Weights of a small image VAE: 6.15M parameters, batches of 64.
Rows from block 2 of the encoder of a small image VAE, named by matrix and row number. Rows with one number belong to one neuron. Each number is 128 + 24 x the weight over its row's rms, rounded and kept within 0 to 255. All counts start at 0. Numbers have three digits each.
After each neuron's rows are labels from the 100 images, of 14976, where the neuron reaches its highest value: "responds to" is what is common among them. Only what is clearly more common there than usual is listed. The data: photos of plants and fungi (iNaturalist).
# fc1: MLP up (encoder.blocks.2.mlp.fc1.weight, 384x96), inputs 0-95
# fc2: MLP down (encoder.blocks.2.mlp.fc2.weight, 96x384, transposed), outputs 0-95

fc1.46:164132094106150114148110111102119083168123104149151143134104126163135149139112110116072120118152092181115137110095106130121113090195164088075150177148149097150126158106145125105141084131102137136148132094140150156118110115149153139112150131132162112112145126132120144127117117147122148113
fc2.46:121133164130089109123132149163124146099140082148125116100103116117145111145144152161113112115146134104111063137104114170142115085100122142135138102147114123181112140109136147120130147165160136087085174120137179113119126161098107131148130127100139106091168124146140150124141076133150159143
responds to: order Asterales; family: Asteraceae

fc1.291:115121154130111156139123119123126126174135127135148085095156167162086125110133151128162142144153128140081105058093109059158130099104136093124148122156115119100136132138083159103113100100152164128137132140133155098122168166142147151142119116129123157109094098130118129122091134115138115138
fc2.291:136142133137102119083097106131136154122148089134093147152108110139180148118102121141107139114095149138147121193148114168152155126095143143163139113132142127092108125101156072162120149147148123129115108124105129101140086116098092147139121141130112095164138113150127093086127129090115180150
responds to: order Lamiales

fc1.244:139141123147134133093148118130119094103116162128106118136120159154163138114172130135079146152144151137150146140150128157119139141172169096100131133164142135158099125106117153119123117104134108122162064129127139138126127120143105124117182066110130136138154099088141137140073162181148153111
fc2.244:120113173120126135158108073107122140125153095162135136117116128149123158113153119103110168118123131152116128126126134117079143136097117107133124095150088137143123154147165116137099099113079148139148142133089106102108141105109172089123097181162088139126093160100100143119131097107081097132
responds to: order Asterales; family: Asteraceae

fc1.31:140141165146090094125103087138113108105133133102126147124139109122145137133135131104073146160112130123128089142109148144091088112169165111129113162124141140116080113105160113123099098106153098116167079160111137159099125095157135102102149102113142114117172112090113105146114119179140137144
fc2.31:160120141106135158127120162088103183120136137156118101076139109164172126139147145112153099118110154142138120119160109108123126165124125121089114097108121132167153123099111168106141103135135136111109169072107108144155143154106120119142138145163121136134095158095175135163128097094167115138
responds to: order Asterales; family: Asteraceae

fc1.245:114117135172159100122109161141142115120122169097170146131118142148113111138132085122158153131144125140175112124138159134125142096118090136142133124166112126157133182128147143145063097172082140110126153169113100147095142108145096131160147135129105089143148091141118163125088133131110146151
fc2.245:119099108152118152154063114140144130135169115150124152148107118151128120147117149149114165134156157109133107158142120147129108135136124140102110158113098118100122141116148153111121092154149122093168157113111120115115119121103112116170124101107091113125182089142097147078123124142178088191
responds to: order Asterales

fc1.87:135143119125106127132108094104161174140099115133152115111120150128097077128143095150139126094166113074162143181145109127117074122130159150134131130135127150152124129156138130148171081130146131140130135139118132103116097099102125139171129149114150119122112166173105125109140115140158093196
fc2.87:106157150137101102107169122147119135092148133082185115100168133134127146097120130124147120135149124105132116102153163116176120124088133087164091148135107114105130101139145145122105117110095137138141093130139143119172122143118144168094137117162099119107144094101132152071078128135100159118
responds to: order Asterales

fc1.12:137107076134118125082157110121138132095110147119134125118147150163149168154140129143092093092160090114107146130121121114105156101160129113108128098142126104146146161084160124137129111153097171127071157156140127133161104117131072140119161133124119128159133114156144155132066136162131148127
fc2.12:140135154150123156154088135175133140134138098146142074127144137080108118088167135088131179136092155136112097144084127138120130080107147139128115109115149123151135147124132157105075175138114108138147150134114151109111131111147180087139139134120083141128133135111104171105146105120123159130
responds to: order Asterales; family: Asteraceae

fc1.66:098127103124111146124173105147149158127116127140128145143136120164139129106050156162166146148085095113110176104144098122136120084145123109109118111177171118126116137118183107142098148146136111110109110147131148087153127114145113135134146097090127118131122100111160138131086097129109165127
fc2.66:107128144109137156149088125103143114131132124151170123187129130150107166161157127120131102177157144170156144119138132086109121107141164144133127112089080100110139144109095098117102130102091101088121075115129104133111123109111111125108119130139160097144129159118115176146161158144123126167
responds to: order Asterales; family: Asteraceae

fc1.260:101135109123089139116156101122060097144140130169106143118128136112131101174168173152106108123107110143137162098145171124155119131146143180152084145149145070105142093128135156117142118119125077146129136159157097130113139112161134120091102123108151152143118140148118119129110110116150101123
fc2.260:148149130151161084153119174155149151130156110113169134078117104136098159108095134132154104093116141107129089159141114143089132134123108141123135138159091099153125119098115155133078112122134174089142112143140114099149147126123094113138164123149113100109160142091153086161168134101117125141
responds to: order Asterales; family: Asteraceae

fc1.352:130127122129138113126131162064124120139113155090127173083148129129124132094154163170131162127161113147171120075155094146167095125146135131111165130118098126150099069119147144159116138122154163111133119129142107136162117100106141139120136141141151117139117132140166119079132104143087103096
fc2.352:163110123176127084104104122139165130134165106148134106113126099153154136132116149102104108125110146132143123153118184151149102102157159113128090127166162129133094099130148135116088107111133103111156144108099119097119120131095095122183118152140124159176178151115109113157118144099126097104
responds to: order Asterales; family: Asteraceae

fc1.21:141125140157156181144066099158139096139123142133150139110133122119137144155139114128138119109152151135154158152121108179139078142118125094120135136128130133131110118112103115103129064114085119138121113135114111136105155123157121160094094109182151103114151093088090127155116138117126110065
fc2.21:055150110146123177099130111136123143119105139147094089144118101113147163120088135150109133121156125131111095111124138153130097110106216138110131129133106102161097128093122138118090155124178166125091137138132142130106087151130164139134151147137132113156138139133139096111135105099142122147
responds to: family: Asteraceae; order: Asterales; order Ranunculales