{"model": "image VAE", "dataset": "photos of plants and fungi (iNaturalist)", "horizontal_flip": false, "bottleneck": "kl", "downsampling_factor": 4, "encoder_norm_position": "pre", "encoder_mlp_ratio": 4, "encoder_qk_norm": true, "loss": "mse", "decoder_widths": [64, 128, 128], "kl_weight": 0.1, "orthogonalizer": "polar_express", "batch_size": 64}
Rows from block 10 of the encoder of a small image VAE, named by matrix and row number. Rows with one number belong to one neuron. Each number is 128 + 32 x the weight over its row's rms, rounded and kept within 0 to 255. All counts start at 0. Numbers have three digits each.
Before each neuron's rows are labels from the 100 images, of 14976, where the neuron reaches its highest value: "patch colour" is the nearest of a few named colours to the mean colour under the peak. Only what is clearly more common there than usual is listed. The data: photos of plants and fungi (iNaturalist). In brackets: how many of the 100.
# fc1: MLP up (encoder.blocks.10.mlp.fc1.weight, 768x192), inputs 0-191
# fc2: MLP down (encoder.blocks.10.mlp.fc2.weight, 192x768, transposed), outputs 0-191

patch colour: brown (63)
fc1.658:162126099096147084169136134145102111141127147073076148131134154119139134141175172196141153148115143137115114132113154102093142137119104144100176099195153126092114052128098215152067116109154098159177121122098137124213149098115159182147094163090131089079142117107150068125220084183148185091153099153151123077107060114109149125135171142130156119141090069134118122139091109117121095122119115095191096104170120121162147131085146155151098103129173134179146122089135155142135116094078132097125181165148118172104100136094158189080147133045076109108126136108090150118156111084127109180
fc2.658:087170128123158152095112081116150115184119105133107125147110114106074054131122146127147044142139157108162200153159172149146132099117167113175118131150060090155145161216104116068217131105171171178119078145136109118064127094152136133127131098125136106162188130091153086123107138090135087141080156117111123092091117146109146113141108135124089146069107137140148187180131165165077148123180110095157107129073103180105167101131113157149081138129123117049154157136130103097098128139137095080095102154118179118120118163144085091116092169115119202120165131133162178089099120187138160131

patch colour: grey (78)
fc1.723:093088095156180107101148221165111152202127106076110158145119086097088096159116153089103138117193110124141147088156125106112099147110121180111212092095209137139128099142074103163188149122114108160136082106192143143160131145107174081123087112110095103098134162098115074118152100114142111154140108135141163066141096146107083143151133141116106086136113099122203113106130124099094053126153178143052059174135109156141117121186122101125148144074164134148121112125178113169132126165163189142129104140149110089179094124123113088096110089110115109103131144149089173121143075123125130070
fc2.723:167169137124145143116117116106082176120096117164128137147133141183093139188141072125137111084126113096126131117125098157147099063166135077151064101057145083156160117166128162068129132126140134174125145149100105104079112077126092111143127149147147159143142098108119102113116104120139155170109088084164131231076130079154123138111115148177072110078138127145115140151093110180140131125141103101149188083124089126157122130087139106141047123139152103177138088106105153159161170077132122069114194164104135093131129185152159125129069102213173094157163129129168065207100087135126108111

patch colour: brown (64)
fc1.450:120150155146105182174129105116158154174106144149120074112132164094192137100138171106138169042089122121115150150146162094178168177114096110139140068157129130119107142147095117115060130099087071083091107142139170138193125143152147166134087132139082135098108097149080130120154124054145122124131141177121115093089154061170105092165154138150163098111155129119060071104076141082106135115143148185149130170121040116134099117140106152142119133155130158125114137048120155120090147086202140109160172158201114132177168130089143098165148179089153161100119118132101171081104173149130115115
fc2.450:073162099111082107156163123074106161138159123107125100102104130079092154162153114082099162097158152141094202145162119161102125173164139114142124149170147137168093119148159150158147161154138143087096152096150072134116113145201097122107116116132136107146114154087132134164172123118102152118087115101178172138112089060119114124201141138103080130196064100133148153162176112117153093133137145108089148119132131100179091143116100202173105104096149101055163123164132148104088089133118156139133095092093140134052125121148138099159122144182167177194215102126128057157160064087096149113

patch colour: grey (73)
fc1.574:124168107090072134112130155137163137123137144151214141138095092105126093168151142093105140171126110097111087089124158104109106119116151073157108098152098105124174148126186165132054111108139128101073133114127085074144096108097110108138153179130127112096151170111116141168122172173147195117057123133066130125155162096062054160094184179118140160137179176118112161062120114132133133134150183124195113089133128169123132114116090112169140086091175173122172131134145137126109126143115115103096149169193070096176157179149074102144157166132099137094145077083113178142131196141163112101
fc2.574:113132149119135172160135154068145141089121101141085075100132163133147125133132138133165160141094146106065129132140137161139109104106138137102076164148133137120122113131174176155125128123130079148189099069197207123093089145067122151128179140079101143145065120061117080087154105098103163111193160101152056181161095155117117153121138099179203128130139117129119106167150152126123050200172141099076080151141114176120128176118084170051186125109148138096162182103072153163057166139113123123111074109152116145167157108135087136129130108125145107110137108158111172135151117107139106113

patch colour: brown (75)
fc1.434:138116149148132105130073081165094137160120067073215085136131154122117064147135097134129150143105130134077066139092141135123156103095093155045133195141143138114124128142170137195100175167111127045167168148190125162127093162176117086128114145112150141106137082148115149142120113133147151145125141094117165107145126137172141082109142096128097135129133114104073206051147126092121175149102143143123110115159154133155145191059088142114121171088124137150200105102108130160069154090143069145140143075203094129141204106151132145155154151113074089131141136084092146138115152092130151126
fc2.434:151088109137155128179099110117105140091156124181108174109108111191105136160151130132092153106190090146117169225166108108188142168142094089129110123147106138084169179123153079111120096132133132197148109132091158121112112100083141102175095093140067133192086145121139128140122119076087134118153138136123084075091196104018072102098092163103144158129069159151105144122091167124073104062112126112103144144182148111108095109155183131132182139130142141148117112144124145144133102115097138143206175135149132096140113164155153126119167054138145117099178155109090172150158083158110134127

patch colour: brown (68)
fc1.433:175131094107116151083138147126136128127157095115149087115082115128074100180144145068104114120117128140127149140114164140128100101114152089199152098106115083079093154151181118189110113161154092139141119161148141090157202171147131088134067117130156152156202157163112181155129113153222140093125117148133129129106102119093087101187096076121142158058093137144158118117154108121124092164158148124166165131166148167142144071143129179121143122174130175144114134116147139067145170106140063103108126073121106112127127036142051112209114127116143155137110174113145151081100206139159086115
fc2.433:080116123181127135176133098084144101143070087094117178121164151158131103095105043125138155208132140112086122225148118109141108139120200100175191100104217122112100140133145172119097130144119132129142132117126067086103167099146083114110129079124127140131147092137132094164126165081125110104094122124128123152175151132137105143089158151140107134144114139056142115168093107169108131134122139142111069114110104132087195133110118078129108146206143176146123144105129152091092137124122163095070147116116128151145117123122190101102101182168097138141093083102049100134218115124211149124

patch colour: brown (60)
fc1.47:136134104126151156092206143107101103110115094143138155139127103159053118152086163088134136097110116142110146097176128149159154144114156192121049195072142091117112119134198137135150171162066136094147133084193151170122084118159123098136106175128156189058177177156073141114143099130135134098144077181117094146081140177085144125180106077086137095106157078100114121136138113149132141140162127159159080153121159120133073105114161160143100113134177127118184144132179146095197158112164109183137093135123118118113179112099113052115085111139146126124195110118151114108138120149146055093
fc2.47:170090090134194189107224135114084123125142077150092113124087083122133111138092086096142169134117122163100140162153137091116145160095127167160184105120161153163082118074133203101079107159072129115116095162150033142144127090137149144104114148111110111142108134137125128097127141116152100092111211119159080160203131093139151123128139142115129139080097162117180129162112102155150194125113129157149133114084108130126151115089111114088108168174112127178131114134154090107110134102072092125134146168129146138137116130187135110121107133107121131122099136138018172197179071117216100119

patch colour: grey (74)
fc1.235:108153190134122135109123131150161104144065116193120134049105146078119173143135074136187099099093098138153123124161178076120080139138148075165170089121128115147126111058163110160046140098114111142112105082155112121144154180130170099145157103159095099081109109107103180177151138146148129154110145117103215131130162168107136171145100134156119161119058166150160144118087057113087110065124121110158127126084208128125101094104136126159103172122131143122137108128158103133158124208115168139098106146073105131140143121193152125120112100067147088093084185149119177160109115172136175110
fc2.235:123184150123197107099171103156152124167117048098115138138107105097164106095118100103135116141166138136100118117123121178098128131126072132143046150110152128169182170065167138120153084127151074116116115107210072122134139116105125116181034109100149098160107147066187095154119118122134086087116075168102174154073106171153117166078177131096115127164182110081095170128127136126154176156164158128096164129124122175160122150127129122093125154103131189128135187168095125079150106101138138096128155145150128116168132106083065132094124121096128142199178108153147106170114139125093171074

patch colour: grey (76)
fc1.123:152108108140142153121108096146164089158066155084124120145074188135143124131129096176137164127072017129148123220151138116131166078138170103119114136093145177168131107125145137084138133120084115131073120153144137108202112188122084176165106116166075073117125116082117111162091149162134102156165146171157179155095169080047114113139125159119157163080125161100101134097116115111153173112098123128154107132076074119141127105134075107072130114158156102128123126129145112131134147173109106140160106108102154149183139152121090061174081151162146048075127155165128105170161124112137178095
fc2.123:102083132137090102139178131105194139133135134083137113140163080123078159122114121089121049108087169121166156104142092159147159120125084094176152135196147128124144125115149116140139085151147155167112160101105106164147115141177128133058150166166137148128091164143133150164159093129101132182127209118141146090165131112126096187079103112063105086160126103121134129124219140162118131092138106185092151144160083120127180114080128188138104125097146199078179111136069129131065153160159132189115135123082066162081127128121133202095173157065124094154125125114146078135089123121128152108

patch colour: brown (65)
fc1.106:078174125119191163108114145142165160120038137127139146112113179176113191125127076098124157156096105130152128137127073142150129132093087106223146073113187139104220124180126118113140119061162136144102070151127145120130124092152095134129147213127117173117092159115060105074092145133125083062124118130116138130172176132148173148201091113088061142167075159152131131198141142111132100123135147127132155186095136151127119130139165129168124119141091114131116126131109197158108089141115101129066085149160165130112095136085109146169142103142082110107142141142121172119111093062126136126
fc2.106:173132130142092133109128161164127130131140071110082144116091197117112137167164139119157102165128122067124142179123171127117149141085104158120116132141088155104103188109099130133116081162096146185057130124149111127104165096074082119151032134144129134121144070092078178087130144158155147138092095117085100152111153085124176136094135138141145106148146095103121089172144147153111156117085189149074131108129065124164139202120067149107178124085184147110180118134087147101119102087185084106175182140131176121199168148143148134138146206145126116083085105117124185090152145149100130178

patch colour: brown (79)
fc1.63:130170102160121145123122101116131100127156177076138162143089135113105136081093077155129104143125149126133130090140119165104107159068111134110191131166167140077075117148163118127108132095101159158160140137126088161182122146116120077202092178177152140087216123160140033127075200115160174151129115154145125174157116142107171151152146067119148120142099122141091213068122098121114085169092099155083141161135144191175071118196087123147150122128113079083152128176123147085123128140120159149153131115114067040134127108151079148138100092096105151133142127109144169132117172094146125133
fc2.63:162121141168116104113113098114106123096127121118099109101114105088177063139106167170116102078141084167101191109153103102167179120125132057145147117107103154111130149142134146113081146152091111159083081106198084153107110163155098148115156088095141111097115161158135102145123133152144185168133170065169095180094116106115063140148194149137191159164121189114122142090172172168137112118103078084147098166174159141142169133112153098105141167108132162115102119150116070141143085052137147130127139135150105187153091093127112125203185042138117109146109141135051112103168113106071143156

patch colour: grey (77)
fc1.330:134071179053163081141164083131127165076167105110118100160117174109138109117114112117127095088146110088103092089121139200104086140136142136102096104150092138162098120128119180090113156090106132171132110158180139133166103105111148141174119141092173115089151138138138118104152108160138074186152171172094087150171128166139089089127114150155174116147173098150114112102104107186152151117165114097115104141119087197131057136124125139104129117130103185063152167151069149174129193089125158125159064128153145119123116130091082054177167166110170187132142090110112170057163129184094099122
fc2.330:152164121101108129186131175117156150137061159169103159149166136120129116153135063124127140134103117151120091134124109136152188085169131164097124147103157131136179110133149180128080177124120136108100133132169160158102079159147113151089160119124154134166107152136178143135132106127170182178108106144110158092093069154131104110098188142045103114127106128167059165098146102046137103146116144114171120075084116184129137122092107155204117111085068160138167147109102119141130145133084176096171095141185101153134074085054139117077128126103184108134213159090100154144144122105190117080

patch colour: grey (72)
fc1.457:094147156119075042094160141113141128118096116120132134182098136129141114087093119140064120082122152097088098175102138125117113174189155202121156145107150147172148122131144063128078105099081099172143125158160123153135148102122151123128099100190170137094080146041129133120140143107130163106126130121089159123138088109144177104239090129115111147112157197104134113138147110153058173161085143110160161159125105175162094117110105167079104168135194080195091116107131145094129146132181129129135160124143128171128162108162136075100104086155151065101105154181142170112103092175124102120
fc2.457:114141085131150111088105153204118163152124083186093115110152152126103093133073068098083149117080144153110160160199148146107130116153196136130104087149168147121118128129153119130121085153130163148095130159185092177085094122121148070187044133144163131085157105158142063169131182087154155051130123148091136080160115195104136130101124105150182188118101111114135146189115159170120169137163127154081179104130116167160123114120100103101076154140109165152144170110112125104136127163102080133111136102113180085111114139122146150070146137148146144069096131145152192081138071118080148167

patch colour: brown (70)
fc1.685:107095106070102075077195117102099140166162116081126122103108150153104112106126140126080173138161171144123069173120153166142084160101092108152136155129135095173189142144134119127174097186115128089170128105174081142154119124091116118136094112142154123188079114126140131086052145154151125089123103098097106108149116156163193130125095046094162158191157073089099115136137126141163148169161093130127156081201117107104170120133154112131160139122183106136145169191175179161077127114118068159081121126135103138109135120113161176122101229081158134136148129066096131155126084113132107106
fc2.685:106119099098157143159110084113173097161139177189123094088152079093158101150101138132076176172086133181109189114091088141210193143151166139156178081072181133128173112098155122137167145171122108177152105088096137140120107122160149154151107147155149142089166128183149146172180114089098129133129188123112124146085136105056106096144117149154138176078036119154164093117092152136101125101104121149086078106125134114101125121121124119107108126108093159180095081107089111073131178111122141096160102098186100130137130147140135088117176116104077184076176130129119182104165075132152144130

patch colour: brown (64)
fc1.39:110096094146105132098107106031116116082133164098124132126117100202118094110105142124105125097159052196078110174128120129163159138145116108145165150056115122101167123094174155154099131121155093144117151112153145141117134107121142142080093149078185172106132186122145144113039122143151126173152127188098114109118096137101168114126091135091114128149073137206175144121157111133178139107112119130113122154140151079117147134113090147147109128136127173167198191147157140084150098119090074142101134113044121153105145114028226141130167131077127105118128136115141111128106117154169109069
fc2.39:131108091116099077177100163066180106122120100119118119112139160145076105163116150128132123154103152108095127135090109115141155124162131115133171069110200115134093126173098159117148106146115113157183162142056157104114128144163095107107137151118148203125112071102148150135140093095110090144146130121099068123120090116140102080134165170115119160136088161167149149144102109217124140178045205152128129110042080088084180200145118143105116112164106118160137134095065130099149223182163097152154120095159129150121159124157161088155116200114107089107102116105101117132113076154149152127

patch colour: grey (82)
fc1.337:195090106163113161185162048152076182117146110076163154093144060096124136177103179219088160102113164115201141175125151146091140109096119153100179111097127081132088168142153079104129103137182161167097142100150167123132191123099105119109118152143159089101109160095130137142124125116133127125118120119176089090124117154109184094108081131117132124105148103102120112133113111105188081157143092131146173121153165185150158085147139158179125180132074154055160143125119078174160095089130139114121112131155137145129123118151167123067131026119132152144114107124110160127129046135110137114
fc2.337:150159176121125128115189112082134080108099153144104126129180152124044139085148166190182103151123108115074120128103134091104085128089169101149058112133142132110108143131198107134137146111108090100206090119158182123101086170137165167137093120146126112141156090146074098127139099178167121138109118057111128118135117185092093139125116127120136108139086056138132204170182164145137137134149105086125148183089152115141131114125122138077135044172172081149137138164059124127087124093104183125088141117119134180104176149097172134105132144149156121197140141175154113168160119158070166132

patch colour: grey (77)
fc1.418:124117150157088097149071064072110093140169127118104159119066110053175183148118125152099100166156115133188147072138115128131135071170095121130119123144055047097175151171156078138074140133158143174151116141113140091174059206087157077183116144171091110135146118117114105160112121109136180161094139139094119101137116098132149144100139112172143099181067132125132171037141125118147106160138130115121105189116121107106113107145154158162154116033113137102165161148095117148146124121173138123095131186110131113157150139127185173134091096130149089141106074110101119124174117127166101116
fc2.418:145089165127115087136145170087077143125119175152133132157151149120055133143144181110132116068193125096137119174078141139131124145136116176124043099135078119134132116143111168103121117097124167125093179148147150159160105098160129051178144118131104077165104150105099051124097083118111090187100111104086146084096124158190132151144115188170164108116152140183099123179171117123114104073150145133140194154111088099098071129086158130085129112088126132157136180135041139171097129152048133133135075178133119116145112140081062108131141110111169155186113161115107161148132163140095127108

patch colour: brown (67)
fc1.183:120065075114114138136166106142167104157154172136134182182161150147142107164155144111185137157116103125145152150125147104125145114125150198127083133152096177139113116129103170078160113151136117099100135081082097107149123161170134165147158129088073111180100086113134074083090046089078163121095080105102130083073107189162104088126130156158127114153126130093111068105075133098159129170074153102149064144146113194089216160125142124184174113141139056088084107121083134106116136112101128103120134169130167142109119186168176143101145136105106179172111119113115119092144165079154110159
fc2.183:138137162160092170164131132131107093067115166076132132161115159144088141182115166133149100151088149099182121116051141059111119143128218151086139188187102165106127137139140206073128122119163122174065122144130092161183186113151150157137112106123134058139112126128099107130157073137124103077074151150197145094118166153162172166139037176119092108091088094160146105132166169126127103143140053142171160141088095073117140196158083143090129115123130159100106074121138134159137101112122095145120108136115150108138137079110128091159091078129122135131144133157124105116101160143099121166

patch colour: grey (81)
fc1.514:128119097084117147082141116161127140120133142101122116156064133140109169112109086180117176104111187061118113074130087139059122088122115101133130103149156152164143119182155125089132091088122122074135065096066107087135137165132126217097179147125125193162177149134138077108178080123086102066130157098095108100110125107111131174157167096092157171117119122134139123073084161189121173155129157089132151155140152119098157164161146164124185083109118076140115171178185165136153161131119123137183107155169147186082120106133121159181143174066124122072082113137149102132110119122147084091
fc2.514:058105095202119159191119151139086119121100150101093103122129174094112104145149124151072106113078157103132088125149151135162118142142106169079114168187103102047074137144108119176130127121103110153150145109103132132146118147146131113156157156034147082154124159106091186096150155126167145141121104166186123166131149118097131097135059149142111137074138154098112088133106150094114076115180186124044147144133122132173164139161068160119102096118152134114178123129146084141177131040179142117119135110195101130103191106098129119081145163113124153111174161181078159093114142128121191129

patch colour: brown (70)
fc1.711:083118140022151157150139118164099131123133126141132185095143150095102090116135084196115143151143126099104129097122163131115170176133145167211160066071177118163144173104154085086166133163170098175090126105121106147108104129055156117083156160097166125122123138113143102148148100184119114139141181123125098095120148155118136169147161149173128083071137118101161152118103086134111148159081162174117140152208125070115103110122140099119152098098069130119145158079150144157151039154116102089052081152155121150131098137139129123089122152134128108161135060097110165168117197116103097169
fc2.711:143137103159096126112168144137132108133122157166072154167084081150185118070128066169088132109083116109149130133193058135182119181105161104131140131153097083117133157162087124117158150088091126111113072120156107109112124121165161155166100180117157096139140155098116167153135119139147072153175157123142152158097100177121108101183114124154131160154133087121118219099152093112142146112134101111093196136121168164128157135141100102153149115127129114118083058161107091066109167151142089093145115142151052053006148144126138120129149110105107185152128119115141106145130138048130164179

patch colour: brown (65)
fc1.691:120120134150087112117162137123121139136088129109095121133172143106100152150077104104158147141107155159094095148119106121166136162092123066183114148064083103124121114153126177146108116099077081107154167109169162148126163144144197136171076141126190138136121128175103063131119161142157163097150119107131133143116141110096131107159166149096178118059106142161093165137119107148125166151125102171097130192086189087126125058122077163140138133151227132142072152123149131141159104160194122132134167138104154126042103130151112087180169117047111129134123044157210138159156146075157133114
fc2.691:123079177103124112155172118149117115146100128105167167121086174118081094129106110119154121102031141130094170105175193178147079147155076161147115133143125112094083092154158195122152123147139143136131109117129118128059150131145080053072101194145105116122137206121162109065129112109158136125113087145170069109143094194133109127039093151110133130086118166149082158130177154128145139097118137139111086090141101118131101138075117126097091140113054179131112115158120072117125087108136175094131155151142133168188215131118158090141128152184154112157148144114069141126155096143144136137

patch colour: brown (68)
fc1.752:076083194146111165114102075159196134109117098094116125119162136155158151087150128175137207167066186134101143122043100105116139134058127132160110173160088146112168084092114132081111112191116127093167144133135099148180200121100129149155102171110107118128086123154122140111188123156100155120137149098128114117155074126116134092105108086109131089160095096113015081118150128126143163181109130153167118181161155118150168136096109095099085140098172128152148107130102164087112138074122073114127136137117147114102126129141191133160160166049135102160162122111160143144101098135197115145
fc2.752:090126089114115078157129137099170152180148156122110145130091140096134066159126108131123058169086099163098127147130158202126164158111120108085096091083120142144126148156133162113161122137098166128103112133166120137186114131170111106119104071111096137166131184078123151110091139139174095126141147151112105150136186179091093183129127174076105179063109179137117188128125131155105144060112113092020140123186026135150122101132109135147148096131147128133111125148129112146150092183059112131162142118165134199136131155115151085140123080144151147124129133076158207108114097147056109139

patch colour: grey (76)
fc1.310:117104147128130144191168119182123108103162075147167137141170138144081122184137132101113080108126193178091183156127102098145055067169138165163133119108133136165163102068146107119178173160111132128148160078119193171142171080116079111175149139099127100127174150112143108097179172133138128135124095155154147109111110047136141149140155130131145084124117153120107134132110152113188154144116201119121068138155148121108200124123156143130116093133101084159192145083168153090154142131164117104145153182118181111046147188113182079091158095172158141159110105120103127098064112104095145148
fc2.310:167147153127137138103131121112097135123078070133125156136086135058149154119145135148132153155076128162117182107144176105141157164104106135147151132117121114089161125150134129161105140129142101142106113144165190126137101127153204133146126060082113077141091124139111165071093255131114156113122161130156127143104136079103177107139128133136169180124134101179114145107094078102178140142129098155097162095104072091150131137108115115143069202124121175115155130175148130092165185096090058090175089148222091119129184065122116114078100109105122143128164157168092102092127131124162062116

patch colour: brown (62)
fc1.589:095155132100066183101174173173133089172089123167110193177081089135099087183094157109147122121085171141142156071169116135074103116202128159135056120156107088139144129139103151111114133137120147116140128071116179145098100145158111110124082138101085093141145098106146100079214057104134145143113111123062178097040150153120151110126146136131122093098154088147127140191102143142168087135149116129096102144109149137104112115063119142113137149092182099118092129090161095104165112090164107178158170136156160132173168095191160097100105119076086192163124149151153125123120113121152119145
fc2.589:154146158138128158114117149177093087196109113104090163155154142158112145164118084090167146131125165073200148097145198135129127097157150100107112101141101120120118116136130144047107155100117115139128191130174126139161121145163141152091050153094109097163115156163138151126186113119169106086068114116120108140164207174137218187138091160123124121057114132157163120175140119128202168090081115134121154094140088091183139120077108154106096136141110086118142091135125131120138128189069068141159130119169135042113110163144110115105113089132197139142126086145114144106185157128152096115

patch colour: brown (70)
fc1.160:142132081102124130087164171156136125166145096081113137094181160138068172156126164158138132101066109160159156133128086155122146145141125109191052107088123053155091133131199158107131126160116134095092107095139092172083077191154153085159101166105146104103120164196130144130063112172174122054155100132106104112115132094153176099133161151176150105124031109170128147072115070145093113137102151125106163173081116154123137096107105159139109093116163078133142121158124154129189077150184155141122163118169151115128112117143137091118133075097121131173176084119116087118118088107154115176
fc2.160:178159089132151135129199054107114199098111149094097096091079109144047088132101153097159138145119137118134153110103201175162136149157135175141113138136089151142113111084115217149096111082092214135157127111138114157112151083186144152102129134126140096120134110115126091106133085053111145167138139146115107145137148174166123107092151133179113127074141112119134112176181113165147126115141124180093166142103105145129132121092124115105183123161095176139078135117099100100072174075188105186118139187162157135174109109152155048115078145144084121134123095111138094156086081130116176126

patch colour: grey (73)
fc1.656:134094156133077057085090180088136128156117143097110151123106118132122152156090175149147113105149174155144175118112119067077126153144137101144074165130074154191185162141131132139191092146119133164181085128082176135128168102158197200187117145117168111124149147122065126119215158104127189106094153120050112164164134118111134149183093055144134143156121153151177191149147150119126138118131159121089095187166153096129119118098111155154104121106104103084075119089104111155091117178161157154115126179118084097089125120167139114124102151165183109112122107103123159102089115132140111071
fc2.656:136108148149044187117135120175122156181098062177081042153113137131090145107129176137151096094133126112144151144144164123124127109072101201131164122146127114182152110150115125096074162153116082163091163150125149111179095123133148129126105111145127128202172115122122162118120192119130137139127113091162152135176110103194154166112076140107129161072125074129184102089117162094085151181142153126137113116145107088130124133068152114083098125119123105192093176097173148143155130121110144181164098145107072049115106127100119131046060085139182152123162153167143136088140154106135111172

patch colour: grey (72)
fc1.441:087120141115210157113124114142101118119175074109131077118154141143126111094131107103144172112138112086110083119177157170088125103111105122114144133157173104101156136105129085177159101105118113054179118083015103146096124122144148121108132172165188098148066119157194120169134126144136117134147161125037134134110156123129118114133124182158109084113122141124099162107156128123073094098100131133145146128064059109136095129175124216144135163188087146142138150109174077180113096153133112134117173118118106108172169070154185121120120110157212161160177118107153141176137161126159129094
fc2.441:133128083134205164145095172151116175105111154081105159118069100086142181161138184166074145150129170051180104127131180163132166173157147117101145084131122095145058120099155149124112135096090152107182143174161089099107143159125144120177117127102130167117134097086123166128177111141163102099121109146139111062143105106137180123120139073124130100121106115079107107174122069081181154142129117130076189128108123097202069140132145118124138132108169146148151110137154172119169123081153111163131174128144151162138100174075175178141135145102095138075130126077117092104130078121229140098